A small image embedding model, trained from scratch: arch vit.
Rows from block 3, named by matrix and row number. Rows with one number belong to one attention dimension. Each number is 500 + 25 x the weight over the matrix's rms, rounded and kept within 0 to 999. All counts start at 0. Numbers have three digits each.
# v: attention query, key and value (stacked) (model.blocks.3.attn.qkv.weight, 576x192, the v third), inputs 0-191
# proj: attention output (model.blocks.3.attn.proj.weight, 192x192, transposed), outputs 0-191
v.145:495526518493508478492499490484528495520500548496521491511511504472522495521505505528522501492518529503519503517530494513496491534512496488513488528527475521500533535537531517498525539467530518500509506503515493511483497508508504496490497503483519521514501518493490503513512508493494536497488436387463468485514527508473494485493502509507533524506483524499510497397533487550549515509505511524522502512482518511497510491505508514490537562521505457471495519480521524529511490493517482524505489507471514512508505521504517470492483509490470486516504497486488485526489483513491527502
proj.145:454458488492497442538532485491492504485537450514507496473501471500457492487490490493476504491497486504480510473525517483509470516502528467493466491489505457468422437451497482521497474498487495499520512477470483527486470491474495492518472492471497531488489473493474499461497484496509499486548563563518540502494513496469496496484502492519464521499494477496488488503513483419502505485496490491469485489449507468497478494493486493485485501461499563549528507536488511491505503480495478475476492478494496464453512487500474486514474504485494502485500528490486499545499511482506487507
v.146:483497497471471494486548491479491548515533507484484506490455522537473541437486486501453491508510486526541483528513497487503511506490469468524450513500500502502507491487478501463514503471459515494500481483514511475469527464540503501501489478472508498514512494521491495494523480511484492525501512490501513499515518517511487538499493491496482461507546458491511495496486482500513520482479460534480460491498513443487461500501446528531443502520484478505476490494488480485512501518493505523469503497515513542508494510513456518498548518489476476512476482487476483499495470514482495480
proj.146:498519482524494494476508493511506475513497481519505517505490479492484488516472513526503506473477517527484485478501540504494497512489508502526527457527516496496490489501508474509490506522500532497478495524479507491524491481492534496477505482515495518492500501475528488497473523496478508481514510509518483490493500511499481497509493476490511489539504492509499487483498532509519508521510517503465484507525514539451498503460539474514515487515521493499511531501459537500490505505487452444523568512490538492504481483472520482505514505473473543491457498527500476499503507529484523497
v.147:494506484507522511497490519511495497477506510486512489524493509471526479539527528515504517497512520507519527474505506506492507519511516530481517481506505493503508490518503499526483493508486510504507502476504476518488502526491496474526513496480485512467459498499499465505509491497511503495505507500497497491528508549512503493503507506498503525466502537505504505510531514489486498490515534510527510496500517516516507502534530528497528493506492498487486464493490485530512493487503501488497485502508482470508472490463517521479476497466497493471476506495506527499499492499497480496
proj.147:474480526465494495490477482493499471500543520494490487505493478487517471525517459477488487519492474468501498543480474489501474481520482475492499530485468501517484504483477502480542502510499480492523510545518513476468533513478478489526506561501499497529524497503496531492504445511472498499507482503506509510505508479459505506500501523492515520476472506484493536500480486494509517535464481509496514466495473459477501501496458453488470497490516495512498491489483504496492481498523526503510496525494493496477513491530495476506480519529547491525506509475476493519472500512518494495
v.148:477478451472479543498498499502467526495491456525494519478481496507497496478498481502496520521473503486512515504503512467535503459515453506458488484488505496479447435453481506489479464508487509501489479527486531507466513478536495496523479484495527486489507485530502536518495484521500480515510562604518534500475467511512535519503519470509470490478531471512469481589454486451489501506457508489532479472493487477498487514509518482513465443491506545556493507516456493462495525501497540503512501538540507491484492520537488484529506495496503495494524507508503513512516498484491464506
proj.148:555584562512546544464488507472498484492467533520481488517473495493511504508518531497502517474498495508492495502464511495482513521487513517495499525480520514526545568558492502521504532508528513493497470514512509463511504482522534505504562512506500532475496520526522529541502520495486514517477419454459464476503500531519454511514500520494514528522534522526544480505473529553519482501492517498520482521498512501525500506521523514494511520492506479436466471490502468521476438531543499491503508497496502514530495498515505496458501483513490528491478474466523490531471541508531508514
v.149:515522501527478506533451487464500520468528482445497456504477557533525484494504520445511457495494486502453510516456527504542479492514435545478546434507490496507459496445528522459479497540468462501513497488488490547510501519501506501519488496552518483462473421489474462481540487511489497513521478445520485497513530474504526467494456568498470408477492478474486541488509481488460516476504515498514506481520442515531476503539504464532492545514534515479486492499484512482525537494471497488492475483509504504510518467503515534543500503491533506491515524520478555498509432494490482495
proj.149:542491507499488495459489492498520492473481480496505552500560515519492564499472508524473490517500531514480473490502524529493511509485554488531489503499472493499538525551507484475506516464477505494480504464537463487500472465458534502452536496517440502539479480516507483501486487487448523517480498527492513500506485449507541542507527493490514489499498467534495505477533495483515520543515476503481505521474523500515474514485505510549511466485456501510472526480514526478458501519491512463489498508500476529504484513510514533512444471517451542505460486523489485497494476469534503524
v.150:478521446473467521507492510525495509556507560527541498498472505490491467483516533500533490518486520477507502529513497504531486510532479499483482478506487495504444443467506515498496516542527513527476512541499528515475503483519494488530496494505527503487516526529489576533492525534524533504515472411473474474461491513523494502460537519507528514486514505514509537463469510515519514516465514477537482479499482507512532522523543461471510556531497453495509513473520517522461510493503522493542482517498535479483494510508502469537491521483520513482530513495550516505508518507509489531
proj.150:503516534533588445510499494497470488476467469487492506503497457522538526501504515455501493466508484492489469495468507499484500484482502491492498493470501528506544561545495499513497522479505497488543511470492475463518489515513515489498539491486508544498497523497496499487503496500507481512508550530500515496508502511498469511515478507474475506512511503511504470504482492447514484473492481500483479483480508490508502489475510510463483475460520543493479489524477472483495477517505510482481492483503461507496486467506473494429517506520474492487520497489503488517469507543485500504
v.151:508534412480468608496539533518457537516521517498530483480488496527468491472515507465503473521429471481502475511514500497585465460532482517474472400478456489471416392453466462487484483539480515530424487572483525474470503475527484493523482481533518487479528490501484527515504505541518521523512502506455490499452459517544525515476534520508512496519521510515470498532438500469499472512460479459517478471514478483505524499520532430521470537536512501508469487496473529503448505474487528482509491525521545456469513503524506513549535464517559494494546507496549526494507516496512466524
proj.151:479494560490576466530499487496498505484479487510460484528509453480477509486489532483521494515511469517502449513460501524469500520490542465512515532464484582533570596551490546484496506476523525489513508478537486499499490530485523495483536525503498547516506520512477511499504483490518534523530481502525533461538529512495481500464499516467510508511513496505494498477526490525546525501527503537469479511534471521491517518479472494447519494447506492490462465488458506508532492560468481495512470488547479512503531501495454489483573552528512490486488435487510494477430490571521515506
v.152:479496475513447539548515503488510505515532494493487468502470543520473486474495506468500441515485483493498471510492505508570470510516459533477515467497477494477451451424494491462489492557524487525466482524518526522471514499497526511532521507538527498468518470483476508524510543522514478521529452409501485500501502489517528491463464576499499456486507494513467519486485481514478497507483517487508500477505474531512496486527503453505489562544543485505468474494509551494505521485498523488513496512524544500484538502503528513559536500503549531485524482494531557500505481493510478534
proj.152:495524507504551477497500490490504518450472484474487491516504460529509555480493526509484533477487502476461464479505535519508508476487535492513513539453464514562553574551456507513496505459483513466475470463519502461491483462490522492468535525493483536503466489525491478480497469480472520496517536536528521491521508491510532502494539534454517485536544505521549515463496516477519513515517479515463487509475528489488489527516495490522481467463459512498456525492448480526497524547501493483486491496508469526479512519523474524481508485539486521484460446499445444464467484491504528472
v.153:496494469533486536507518519511494510488517454505501512513507486557503515485550471489488515515463489491486508453487507508526512461522497500485513464482500493493473479479487492498482474522466465482485509495503506491525481495494500529516496496514500480500498493506504485477515487492499469501508535602529532521506467501515513521507510485507497491507525472504449482561479505482493491482485490469504484494514508513513481486498498472562486477501512545514521492499492502478503500515503502492491513504519502492502495494524517522533518466501546493472493489520513491498504513492508502511
proj.153:528540528498493558507495507499505487507509511506475495497510497493523517541509484488496484508500505494526467510467507497489492531499503513522506516474514518522556534517504492514503508496503509508494475493497472502519523512475499477475527514510489495501513505502531513495512510492504520502490456462512502492512507494481510487499494492508495484504517511514510489495489494560486513509502520493500510489549495498499525518488506498486508511499498464480491506468512502541454507522505498509513512480524512525516513507508533514479502537501488513533494472519518506434467501498490505523
v.154:523495520509499482488489514496518493488513546453533495501532514484522500531512517494503495502509511500505522505513498529481496511501507524530507507521471522509527535536522504498510523505507474500529508465507472513497487520501497493506499512516489493501491499455485483511540503503508517494466425384476450493514558501478486487525480534507531513520465522491531516402524496538519506501523515531521523540538505514516496481525493491512536565522507441452487499471547491506503490516493488502475481484468490496518512472472523482480488511509497522500474504508484510507495469496506521512
proj.154:450462490489493450482478498501511470505529482480493492503535485488491495482482487482512487489496495487511501515505475511462495508493511504521503483483489476464457475490536496482491496490491522511532515512501473525518508491475481490517488505499486466521502467491504484467506481493490490486517591572563536531474489484480480497490489478488466498477490472478496512497503504435496494507514512495517518482486464479514506489499497479485482484455481555590564500537513511481539524478502499489482480495497485482477500501497521496516471518506482471501501540523495526510511482499481514519
v.155:472480543508552452506489498472530480468513487461455456526534549478533535545477522510484478481548532536480478513510504492458483538468532516536523555523500506479545566518511523503512520462508493477541486442529442499495495524468488503500491506490504508512448471452517422499512479439478466488499472451513518490552535464499495455510436534511481485495486526491524487465561472509488517489524481541468541530502510557482460519507482553477548545494494498476500476507528490524501495476507450491498487456485513512524517484453476521459486528500492518527450491468432529509507437495499542483
proj.155:489489472502481518482521448489470515503508482495534521464504497509518493466512488491518504495512508509536532506532487538547500472509502499502490507502478484497458426450479499492485499490469489476482519482477512526503502499497498538501502499496492476510475485498491530483492481481478515525487541515485494492467486496493542518478536475520525521520489521486528490494488515489516504485490484497502498508452529496494477496527471490532457495511492493523511541513511499458486498494486528497489467503473478537524507448508515492526481465494513475496490518523500472522519481483502477508
v.156:507523457468463513507502520555516499529498554507541520530484521494501481492505531473528470518479501490518533523479501502533490512526474499504481485529498511491438436463497504487481506543513490520523507545515514514501533480496506501535490507502503473505535498528502539532504496545524535491502470432486492486466503505504507517475528524491519477489513489524504539452468496524514519520488507469531463475513494474526523502531524494497502553511488447505526519462489510525473522510513510487525502525499518483485503514524499485554502510508525485473537519514528525497495503488497493523
proj.156:538543572481562438483506500487511507506473452512481500498501496486491492533530483514479522481485477492491474502492497475477513516508530467520504506489520486504550536563535460525511515479491491465520513508502487502473505517497533495522525511481511502517516505506494498474487505521528494488516556507492517516505508533512496503524497489451473497524519484510514492510495492475510526469496489506499507499469506480503514497476524515484530485468509528490460484523503500491476448503492481516492478490492511480504487516517484502445493524510489494487480487498519482514496527526465499504
v.157:481506493472490484498517498508498492507484500509525489529505474532505505479500532496475512494489461487482491467469500512458521480519510463493499536503502510496504501510483477498520494493499526509520500521493521522503481494514519525504530491501490491497520489532507507508476521508525527515505515545514507515465481519508510523488528501505524480485518488493517486513495499536515505505504496477535497508492501503508518500511506500521498435476486493498519520489528520510479497530513525475501514517504515509510482508535486474523479505528512498495504483488528473511496517512477506510
proj.157:509523497509489503480442519473490478526459496518492509501482493462501459523526524469557502488508502496488515534523496483483489518494447481476509504512542483518508489496487519523527487512519497517503471534515534498530507487502480500497457513519506496487500509497485543480494506501521478487522484474513481491483507526478475482514475497515506510513498552501523461489472521493483507472489500487531523506486481502507497493468512470470511539513529505498563487523507473516494485459501487516540504467483516477518487497488468467470510477478484453510493484482522484487541563507518514492
v.158:510484505506475478514487499490479516465509461480497505504509495519502511494521480507502502514503486505492514470461510485482521468525499500494515476506533489505488490478484508513489471507465498470519487489498495514499505489470517509506496504502494466496480487505495491456497494513486477507505544597550526521501487492494553525508487499516464471482520441501481517573505483462488519493490481473511503464509496485516475494517489477527483437467522525519508486514474497495522520522493516505493510515507484504496480496515498503507500481519551499487485480491508513490513485501500500496
proj.158:552522503505452546473517498489520497489481519516482510498509510516503533521504500516495500483489513514502486529504497502499513491535453504491526505517502516541532522527511458523522524531512495512473492517517490486507516502483505490465533500550512456509507509516504501531501532504507511487502417475486474537504479504496516518520478489478496488519507527513512501508478501521479499486495519480505517489534499472502486519509533498520503486549512443448486500496505502520456498495517487484519512495500517503540485516509533495522458505494510516519492485502507513501519515509540536499
v.159:502544478499453552523496508477463499534498502487481454462461507512475449451491474469494475538461446476494486507529496497581466484496457511480468411471469485501480449456475482478523504541504507549423506554468556492506513487499488502480498480530488487490543503513458558493494520536496511508518505476478492503493495489498493487460527508512518506498512517499471500523460499475501469505464491464497469484510476488488524474499507414514456562541536495513499484494474523484460503484510524516510503517520549464494501527526509477570538463491541488476552496502536523492505530509502478514
proj.159:452460511503545510524485520525539525490489500482492498500511510504498533485467520517518485511518499516514480513462523532475528532482521484530498533489480562520556569535495515496460478509492504517469503472512500496479476477476504515463547492490495549524475489543498480511494484476454496529496497516516530480513519463510531514496510515514486477485526467507525555501523480506500535543547527518463494505534497536501506528498467494514515468464501499479461535495466537557511520535472495517522528532535488552490489535501466515514521521528462532481467455531478477449440454503550526484
v.160:479493502491499505511496537498522517507498497505494510501478533527517531507509504482504496507487493547529497519479491486489521535505480514521541508525521503489491492499522524468510508497479479482533490459508507498470511471515517521530499501482526510503459470535507500505527465502465499527489484515498508493561532507484518519541483498489495448499541449524544518484506506483475511497479497494514508486508496492501460513495510531498494487479496498485489469499476482507509500524488507543529524475481501527508501513508487537505497538504463503502511483504492492494502462495508510490
proj.160:533531489508491501509499491481494503502496505511511525495470457497462507472490506491484507536500485460455523447506498516516491499487547471463469462515514466511494490507527484529512477507521498507506508525480492489496503483432555474462507449512479493500486515493493469491460529449502519473490519493507484495497506515513477510502480456508492511513496503513482488497491513502525509530546467491443526530505474495508455496472515501497498489514487503506539501496478509494487477517479475460486500493472551476504486477502459504483504458502528520499450527502477504518530536522475471466
v.161:495507491495501516499486507520509498509491547477518488513505517481493473498499528499507486515513513486514512533513503515519495551513492512509490510511482507508475483495517490472498510522509500507514509508513505505490512490515479485494490492493534490512487502473492500542520501499519504492476450404461461468507501504480479502500495508495534507521478511496507527425509496525520511503511514508525481519526497529517519487504515495467525555517498469492488521489509514528491504476497499515503490515487521493513526501493519457510523507488488506482516521498495501511505490507499523520
proj.161:484500524495564439492509495490499501480486459500498518493526481496514503518485495518517525464508495499507492497515493489479495513508509485507496481478497494478491482543498509489529530485501509465546494500483499512491497517491514487518502504520487521501529498461486501488480487499482516495525571549494537508525529499522503502518520498486468514499475510509501508498494492468522489473512503504515500502467522506516492483491504519492501508484491525527493501513484486467508476504507483475489485490480510489456491504509491506472496511490515480489507519517533494528475506531505483518
v.162:496468461481476547498524501507467519509498486522477527467492487522479502481490495484506505507475493501520485501487511496530519469488480483477471465477519488482463465454487484500504475520480513490484483515477512474493518481529490514513479508506528501497520503541510523496506487518500482523507534595499532498486475517535517521499528478500482499495529490508478474593472513461494503496480503469519483488490494471497507511517499480504464436477490534543520494512454488479473509510490528494493505508525498506503489499519501524514506459493516507490508508522529491500500526486514489505
proj.162:523548541503534513526487497505507492506482530503514481507465501494499483514500526505503508459503482491489508489485483483495494525507493502518505506499511528530545551522525504509497509496520501499515499499505519485510480522519506513505525517492512527483521512502491496516512517488492512526494455441480474475515495492518482489505498522485528515506508513505522488505520509547530491465495517525494493518527506520494492491503498527495515507523487465445452494478493499472484469516505483506522512496502512508515481525497491470481508501497478521530515478466514505499489523510504475497
v.163:503506523559504501528499521500542509502549473472487509535469534516519526517506532491540480508531511483524506522479529505500499504485536543504556496497516504468502460467500522495457476509499500498546472466520486520510511513517502517511519509505528513460438455503506451494499517502508458496479479492543490499528511472528522492492469577499467474494503489503479521493499549515461519483531526515520520494501491531498478493545522503510510530472513496466494513488508485497536505503503460467525499502473535485499508437472500521483498502497529510502510470475496492501506458489505511483
proj.163:509491509472479521503465466485473521493484515489514496468489499500493484469435497446497487480528535457507482478489492532510481488505486461461460507513472479535505504518477516491525510522462507452477524474511473474505505496433516506438511523539479477564530513491500485507456489520498543530484516515482504522484493501478525500492505474480522518510500515501510487492516494501510462541485459530506526437474487463481475482475521500520472491521501518508493483505475482508462513486538553525472489504495477547496501465518485482506495456517507453514483511552480499505507502468497441525
v.164:512506507489496488497505511512527503508500547505521498504503515495510512512508520492514497492515494487510505533502519523534506528509509509522498497544496496519496504508505486480490524506518481493531500489521491513487517519488518492510509515493500490517512488491506487505522507501513510477488422409470450477486538476497495489518514529501524503505519510489522513425518499526528521503548506526512475491522509521524521488498491529511516575527511440460507507473517512531511499504506484483493496509466503473501493517482509499495497512502492482512490514495504504498506479524485498508
proj.164:475485527482482431494503469493493482487491455503476521507519479486485499478485491493486507495494480509509502497489480500493489499531519508521482519479496476489487502505531499471510505498503521512542514494515491533496500507504493486501509485508478483493511520485495498467524509498503503516521570537547551505506492478481515518496484482494479505494481476490463493494503505453493481511496504484511491503482477489494505484495498498511507474446496533542507503528507502473512496515489503499487490472486497516465493505496489492515461473500519504504494526549503504497505508510506500498
v.165:503458531530508457509482534485499513475485492464527486505499558502588525546512536462489469462558517554496534535442526532474533549508519503532538521548527502512485491427516511468470488499472501463583484460524461560484495521542547512562503494474523502481447419482486445496526492516491482496475491498529498487560569471493582531528468589504446379495505447499529537488527497522438559484542526539544529514517473518504489469536506524540521469467525497462501505494498467467544525560484526502460503449443449555507502477498468501526456553535487531513471515513439507508513384497455509494
proj.165:573537515491440519463502483458540506516519469514519546517524492523422533462473435538508488572458545498467509497532511500471482523499534512506527457494553408529491477567521468485557551528503502498504465500519466467487485447473521516459546474562476466476517488477480463491482525515486537462477518495481477536504445509487509517465469457449529541537476523517469455458480527482524512550477496444472526492439516444517482539467553512557499452508489500524546514499509514511418433444435473451501502513449506458504473517467557562449460452448525506474488550559495495556540571498495471510
v.166:506514463491483522521508506528520489545521566523537498538477493501490479472512516497508490521477490494514502522512495538516507515501489475505492507535483513488471479479488507505515511507505493539500509549499531503492523487511498496507511514497527493493537526503512530494495515512528534498496442385480456489480488510531519514468521494500546525519514517513499502421474516506520492517485497465498478474518491489493518524512518506500498560525499440464485523480505525526500502495530508492542493519485511488496506532532511494499495496483521491503554501473548497490507534518509497520
proj.166:465524524506544412495484514478510475485486449467490460473473468488498512507476518492490493468502477496509468486497493515482491469501487460484482496490520525498514538505480514493483478495490506463497458479513486494491487496492503487492524516487491507520506489485492490481473498479496480507556554551548535513502487505489440492490485489490461487504517500489526505495509467440496484487465487509474504512505490471490511497492484500465489492452552539526510524553500491493507493522502510502468515477499484497494506485484483485500509509497480499521476465488501485465476471497497500494
v.167:502477489485496537477501496504464523478499467501473487473479483517515506510508506465492538484512495510501494499487501469518506487490466484449478472492509509527481464490501502506479482506488519467496491491482504506480505468530493503503492488480502516480511495520515524518511501522499485504498560588499546512498475486512528510512508483503481489491519501504486497587475511474489500491480494494513490495461484491511482500508507483503480440469498544537499495527478496479497519504470514502480501499524488519488479491517499513519513485499476512484496495504504490515497486495496472491
proj.167:512539511498527529512486492517536484483500551502511524501478522495512499497482509500502505522501505516498531511514486460505520525486514495493483486499499478524526523527505512510511500495523491515507515508488492501493498508499511483531502501503487533478505520483502509523490513492494513508470434456457465473493499534490487486510492513501519498531512499514496494483494505526498496494489524504493501517494520507505495501506507492499517524513517477443486488477484494484494466502511521502507508500535531507509483492505529489477514514512507492511497512493475485574490554512509470506
v.168:507503499502503489508552538495523546513528486472495517499469504510507536462438498501488491512522498523546493520486492512516493500499513500494478487520501498478516492487457538493464470463498514507520512523510510503510542462513495501511517491469459510491477475527500496499517482491492468492474499488495498498531525521517552552508502503500474489515526498510531492504461508501504512495480489492519483459503522502452449490517460502505464519493500477495491479489454485498513524514497500516506516498485510522508496522517470475496504533494501497509514475481519496503499447516500519473
proj.168:485516504467466503499476492504495528528495503511526499469500504529460447478521508484509494508501501448492496484486492516508510479483516465493512508500497492501471505517505498515490501552510524460484504504492496515524488514485526514461518531491523503500515529511485493491487481526471537497514513507515495506460473529484486485464494477489524517531512501493524491483500491505500496491467517512498499450490495498483494503493466513514509479501505490511487521505494516511493486481490451500499539522499500506493477477502493483500507479487510520522503466538509499494483536496472478499
v.169:517492507534498492478522536492487518495516488493510499508527531525559522522504529476524492457549524543508519530445548539484515529507535522533545513522495500495491496473534524471466498501478502439574509448537446564479494504523545510527508513478503494496443460491515475515513473502513502478479490498501503490537553510503549539533464558503479460507518474515526560504535527511460543487510529540521509509522479512518493491516518536488536483486514506479503526492481470470534504528481469494455486471454461532493480461479480513501452530528491507508484523524459503511505429508481532504
proj.169:513523527507493495519475486507510480498496504485499553474522496524435513458490461482523474517468501458472519483516514500491484512491523484514479504503510446515490485548506466502548506520501501526504468522529483454484501467472510493501528493528469485531524486490512470476469517500525544469447531492507495519515432498499542532481502501488522498490477484511477469485511497495506519534478476467484540474472511461504480507470520475545466456506490496524542472477494509502453448472456509466496471504475469471521524505502532546465497476473531507454489551514524532548529514486479475534
v.170:518482537516500517491506485456478490461494426480460498479523507521502527503503488481478492464514481524476486486487493468469491500471478496500498496493540493505529535496478495498494475470463497475504488452493495488501495505510497514510469490489482504478480480480488471473531471457484463499516564613519544522521497483506508487526455504511467474485511487478494472580521491454463496489518471524493510517497495490508478483495478504524489445475491568522495481536456467463509497487476499503481488477544476512517494495477493502483499488493482506515474493500480504509493465492505483490
proj.170:509498460482459574500496525513505502505524563500527505509512511506511524478487505507521554521483539505494556504529484517525501494504514520508492523518485534513478446473515496485500524498511491504485530494520501511488485503488518519502488514507500495510490502514483498535496503496474525498485414428476463505490489510474524516500540491514536517491484477497493537463487505554517503518522522514503492519508510522497506507507484489557511505534488418473495524459483522499480500486506512502493491533502519472509481504508515511547474519496488536493511532534488486529504511489522529502
v.171:501516464484468520521474515518509520522536514478509484513488547504508476471509523464543458529492449487513504529467523511565495519534463531501475451548482515498444454442462498460448480551490481529518494537499515541515526509497493491553496494490509482493497455502489494492515508524524484499521477448504490512476529453494514509482500555496486438497513473481497552472465475495486506512484519490536476465532462506531504498529500489519508566521524473500470486455493535501479529494495525493511470485506501463469527501516497491542520516506545499497529522507522553503495462498484473512
proj.171:535504544472504457480515511470475496488460478525510521496531478520505514494496483489500476486465514497515452496498533503476528482517542463518515526470492502535547546563539498503535530487489485456493506477531494465494501463479539516456569538516485499554506475513495491505494470506486548489484527513498519502523472509528523521518492484431501493510523497535486489489476509483527503529489491490491516495488519456495506516505507495517481446458502513486488498505499515515492488501480510509498508534488468512492484536510516553490484465504486497492486469517509475485469518503483534527
v.172:497485489500508534505494503490476509474503455524484502486512488515495496481485487496482516492485506514489494490520501480501508494483502498479495474466513493484496482502507503523492473497484494492469495488477496496487488490512498496479486491517514510490513518506517525514488504499490485517510564576506537521498481514504507508498489474516459517496505494518462473589496501468476492485489495487499496507467477501496509511500492491495478447507504547525529487522468493467470503514480508498489515505530505498473483487502494507512517492494509504496488488513514491501497515500518486490
proj.172:512513493513518545524518508514502516486488535486508510489497485498495522483499490488504521515479498502512514493485512499520480481504501498488503521487494509493532534508504505507477497522515508512486519500497516509504492513490498518519529508464488529498520510530523507512504493519510498507471429476471475446496505500526472492499514515503496477496510515515499504498503507537507503510502480506490498499519498496505499514518482507506506513536467452456482506467494515513475517499497533498497490504530486491536509514488487504490510489528520493511506505487492495506499500526479475497
v.173:498507500539509494522467468512537474490494519462502481507463519448474449509520461520492479504480508497507484472528482479485493516499509512499473501478490506547480517534514488472492487520513463517463509510465496491526523508449474471457492496554489501489515505461481470505522517504460482531513494498505510507481501484512435458493519503506511513496469522444487504491521478491501467490497530499446514522492500521513519508495470502514538531511500494524498472501515541549483488491509495505531516515506499524511501470488529493476548544480530543503516482506515496496491492474515491518
proj.173:499468489483522501524516512500472504530483477497483478514493486482589503505494506522450486461532493498472519523487470484534493490499475490486499515494468528487517496465498509521526506446497520486495523475483499548527503521505482491514489519478463486482524479505521505523512474514469517518493492500480489492529512468511472479540486469522490519479496541481527476532468474501494470482516478519534475491475489511476517491520489496482472492495489487501469494510522449484500533520568500529505494489480455534507498513495529478548481490493489481512501503504495479482477527512501500488
v.174:503513481501493492488501513503502522504492558489525503510510519511500486519511537461502468517514500505526532511481518521538491517516494511503506500533483502490463484489505520471488524535515497507525491521518495518500521504518515507518506496486518506506504485512506492499514507525511521496496430397481461484499530491498520512496476549497503488489508496498538523436495487526498509520484507532520485502538489506524520489531502506508514582520530469473495510474511537527503511504491496500496486497473498516515520509504514481507502516517511503505522502496504535507517452501496508530
proj.174:483485550503519450469482490480499478506480468501457511493497465499502524506518482505491517476503487525493485518491494518473509482488505493499498502469499471504514525527518485514521513480498487490504487489516495503515521491479520504506553516511499505503508512500501479451481519500494522492523566529526522522481496491489508494500500483468487488514482508508492476496511516454495484499484500488499512485465512489529498506511531516483490448428493538525512526512492473478504474507490468471468512486505470503464500506488496515457494455498507523487470492496485474503504519518500516476
v.175:481497413460453556502510516531458537529496475529516528473450482488479490446487496482521511513459492477528491509494528488549525458531495491467466453495534504479415403437459525486481482535478511499475500569488544476475526461524491503535492499492523473485549505552515571524484491540520495519505572592513532512463491521507530564464571494486471466498540470503472510591448504443506505511487504464522467454500483463510498514520503475510435427508495498551532492499441510478452531496531539481510512531523504485479503537556494486539526495498525473474549507512552502512491516494518468495
proj.175:568574564469544505496491498475496482502449514515474502502487490492494487520518510498487484477502500495507458491482503474460490526499485472498496490496540541539576597578508469504511514499521496483524502496493501467536473482516536482482550518493475525503486505529503513531515525506483511505500437434473469459523487516546442478529474514488496534517497530526524493516485504528504482485476502509517503521497518517518499515485524500458514509506547472392453452494505493494483456538505494504490521467509528503514474499500476509459499545503476524493495462466512469519468539547481497492
v.176:494499494510501508495509516531494491510475496521517499529540478480510483535513520528512511493472495503489508491502493490480510495518533485514477523484503489514501505516516471503498500494524510497489494505501488507515486520470506500473523495516492506511522499483488486514471518484503532489510516532479517492495496496500498518509528473487536535507467496474526522496500510499521506507540514488530469530497498491520509480506499495497528475504500503506517521515524523500489479513506489507489492525492469494500488508496518462474463526504499480506495503505501451497501510502504513520
proj.176:481491521508496508506470503504521480504511517505497506488482479476493441495502489474516470495517488483522519525498480490479500506505466498480508496504490521516507501492505523501529501513488498525516482529489480499471506525499474485529482516498501494496495479509488521492505506503523476502525483476509500502504526511493506504477491481551493512483492531476512510521491530496448507506489504514500505493503468468509511513505458511456501511499509501511539480502507499504499476493516497492535480476488491503514525500510503469470486510480495491517536506467573519506501545520522476489
v.177:462498489499486513502472488511513459468485503548504494482508475472449489513532506515490503503488479483487514503487469491491510534494465496501463494500495506498493510521534461549531487513503477504479477497475489485483487515476491467494516497523525504479512459506502501510477522471515520504504522496519497501450467539491482493485504498507525512489473519488535492506478496500516476498511521459496499524498511525536536513488559542478500492495482491508502492498525512517486474453489487473544503493525511446498506525511534503498471479480481525494459526495521491497493568495506500500
proj.177:527474505505531484482502492481487490516498498500525465507525532496512493518503468520501503483500531536529498513508505485491532502494495502494531506470513500497510490479500520476491520475505495497511492490494488481477498506503462477525477463476515493544502492512476537504522502510470487503501478499499493497479528500500494494547500524505485507513472510509501528503521477494497482510515485513524520535503518475492499498525530457478540507509501504500482505509514489504526512520503534523476489479500485489490503507463485506489504537532491478490547481468514502516509473494472524510
v.178:509475484495484518485496492492469521466505453505469499494501495514503515492507484474516509474483489518486500490459498485507498479514475508480485484476542496501469459470491486489492460515465491479490485491493520502500522500512486519503477470481491507479491479522501489496520481509491480504508565618517535521513486485504522496517505513504456477490513464498475505599475485464463495487479497483505498487487490483502502495504506493503488427460505553543505479507468482487472518509471536497487489513519482520500496489518483519532499488519501512489484500521488503507501487482476470506
proj.178:576553518512505557459496486506491506494473544523502504488515519496510504513512500522515483496493524505518491498510518500498511523519502492518514522499510521509551535541539499530521531504515487521495494483501509479528501480514540505502525502529507512484507491494512510539520488506514526518475417433438471488489478523533498513508517509476520507529514527504520492456521526539503501517527514499510495523520505505499519505484529525514521504532479457419483483473503474498500472519508496503511510481512528487527491494498529522474492506512504536491521509500500464533512521496519511501
v.179:476499498482481522487481549490488534503531497536490528470546505464564461529507505525541508490507530520540505527518499510491537506502490511499458509499490515494500501495521521548487503522480540499521520504496483481465480498518475466522486501464541508475487502510540511507537489463540506506494501504490494508483547509473506527543499479499521555526503536498499504503484508498487550517496533487533504500480498465506501468488529574484519494509491506486501490498460461474503490448497497519482465498518489514506481500479499503495520529465476488503529510493516540498500532488518477517
proj.179:496519508491515493483490435489452438497485517486505459487497473480498519508484476491529549512453475535534522517467474505489523505530484492475497493491500493531472496499515514487534514525582494514543458524469504511482543514479503469503474470498510503481557502518539507499476539519553485498489498510511503501478473479469477489501488533468508489490493485494460532490518521499499517526502517483459533533503491456584510550513519478494507516496506497511498531490526503486509498507516501490474499509527489483489539519484497496511510535517496481507478499462494476522498501506483503493
v.180:510517500502502480510473486475518490518517546497516482500496509497515492491494521511505485529518510502519508534517496503500502544504483501502497523518486510506509510496523510497521537502514501511527505493510496515486494501507488477518493481481530515509505469498492493515511502493500510489515452404447460489499539491478494488492495523503519499485492490491519515445506465543492518482510523521516497507504488502515494515509505510493515558517517458481510509486524511513507507477515490510510474480505511487501534483478506487505493520497485504498509514508506505507507467508502495505
proj.180:513484509495513455481521501515471501487506476503525502501540474500503505473519484506503483497485498498517505510493490516483501476503511505510490508487488477462464488511494477478486515497497475475510490476496492508503489496498490512505502496486487511523512493489503480475500478499530506501501538551527522508486496501509515505517503482487488521513509481512491491494477509459525505505482490502512501514460500490493504470495518521490506492480484519521508521534501491490511498529471499483493494482481500490484482498504485492474461509502503494515492500522480496531494503522498495506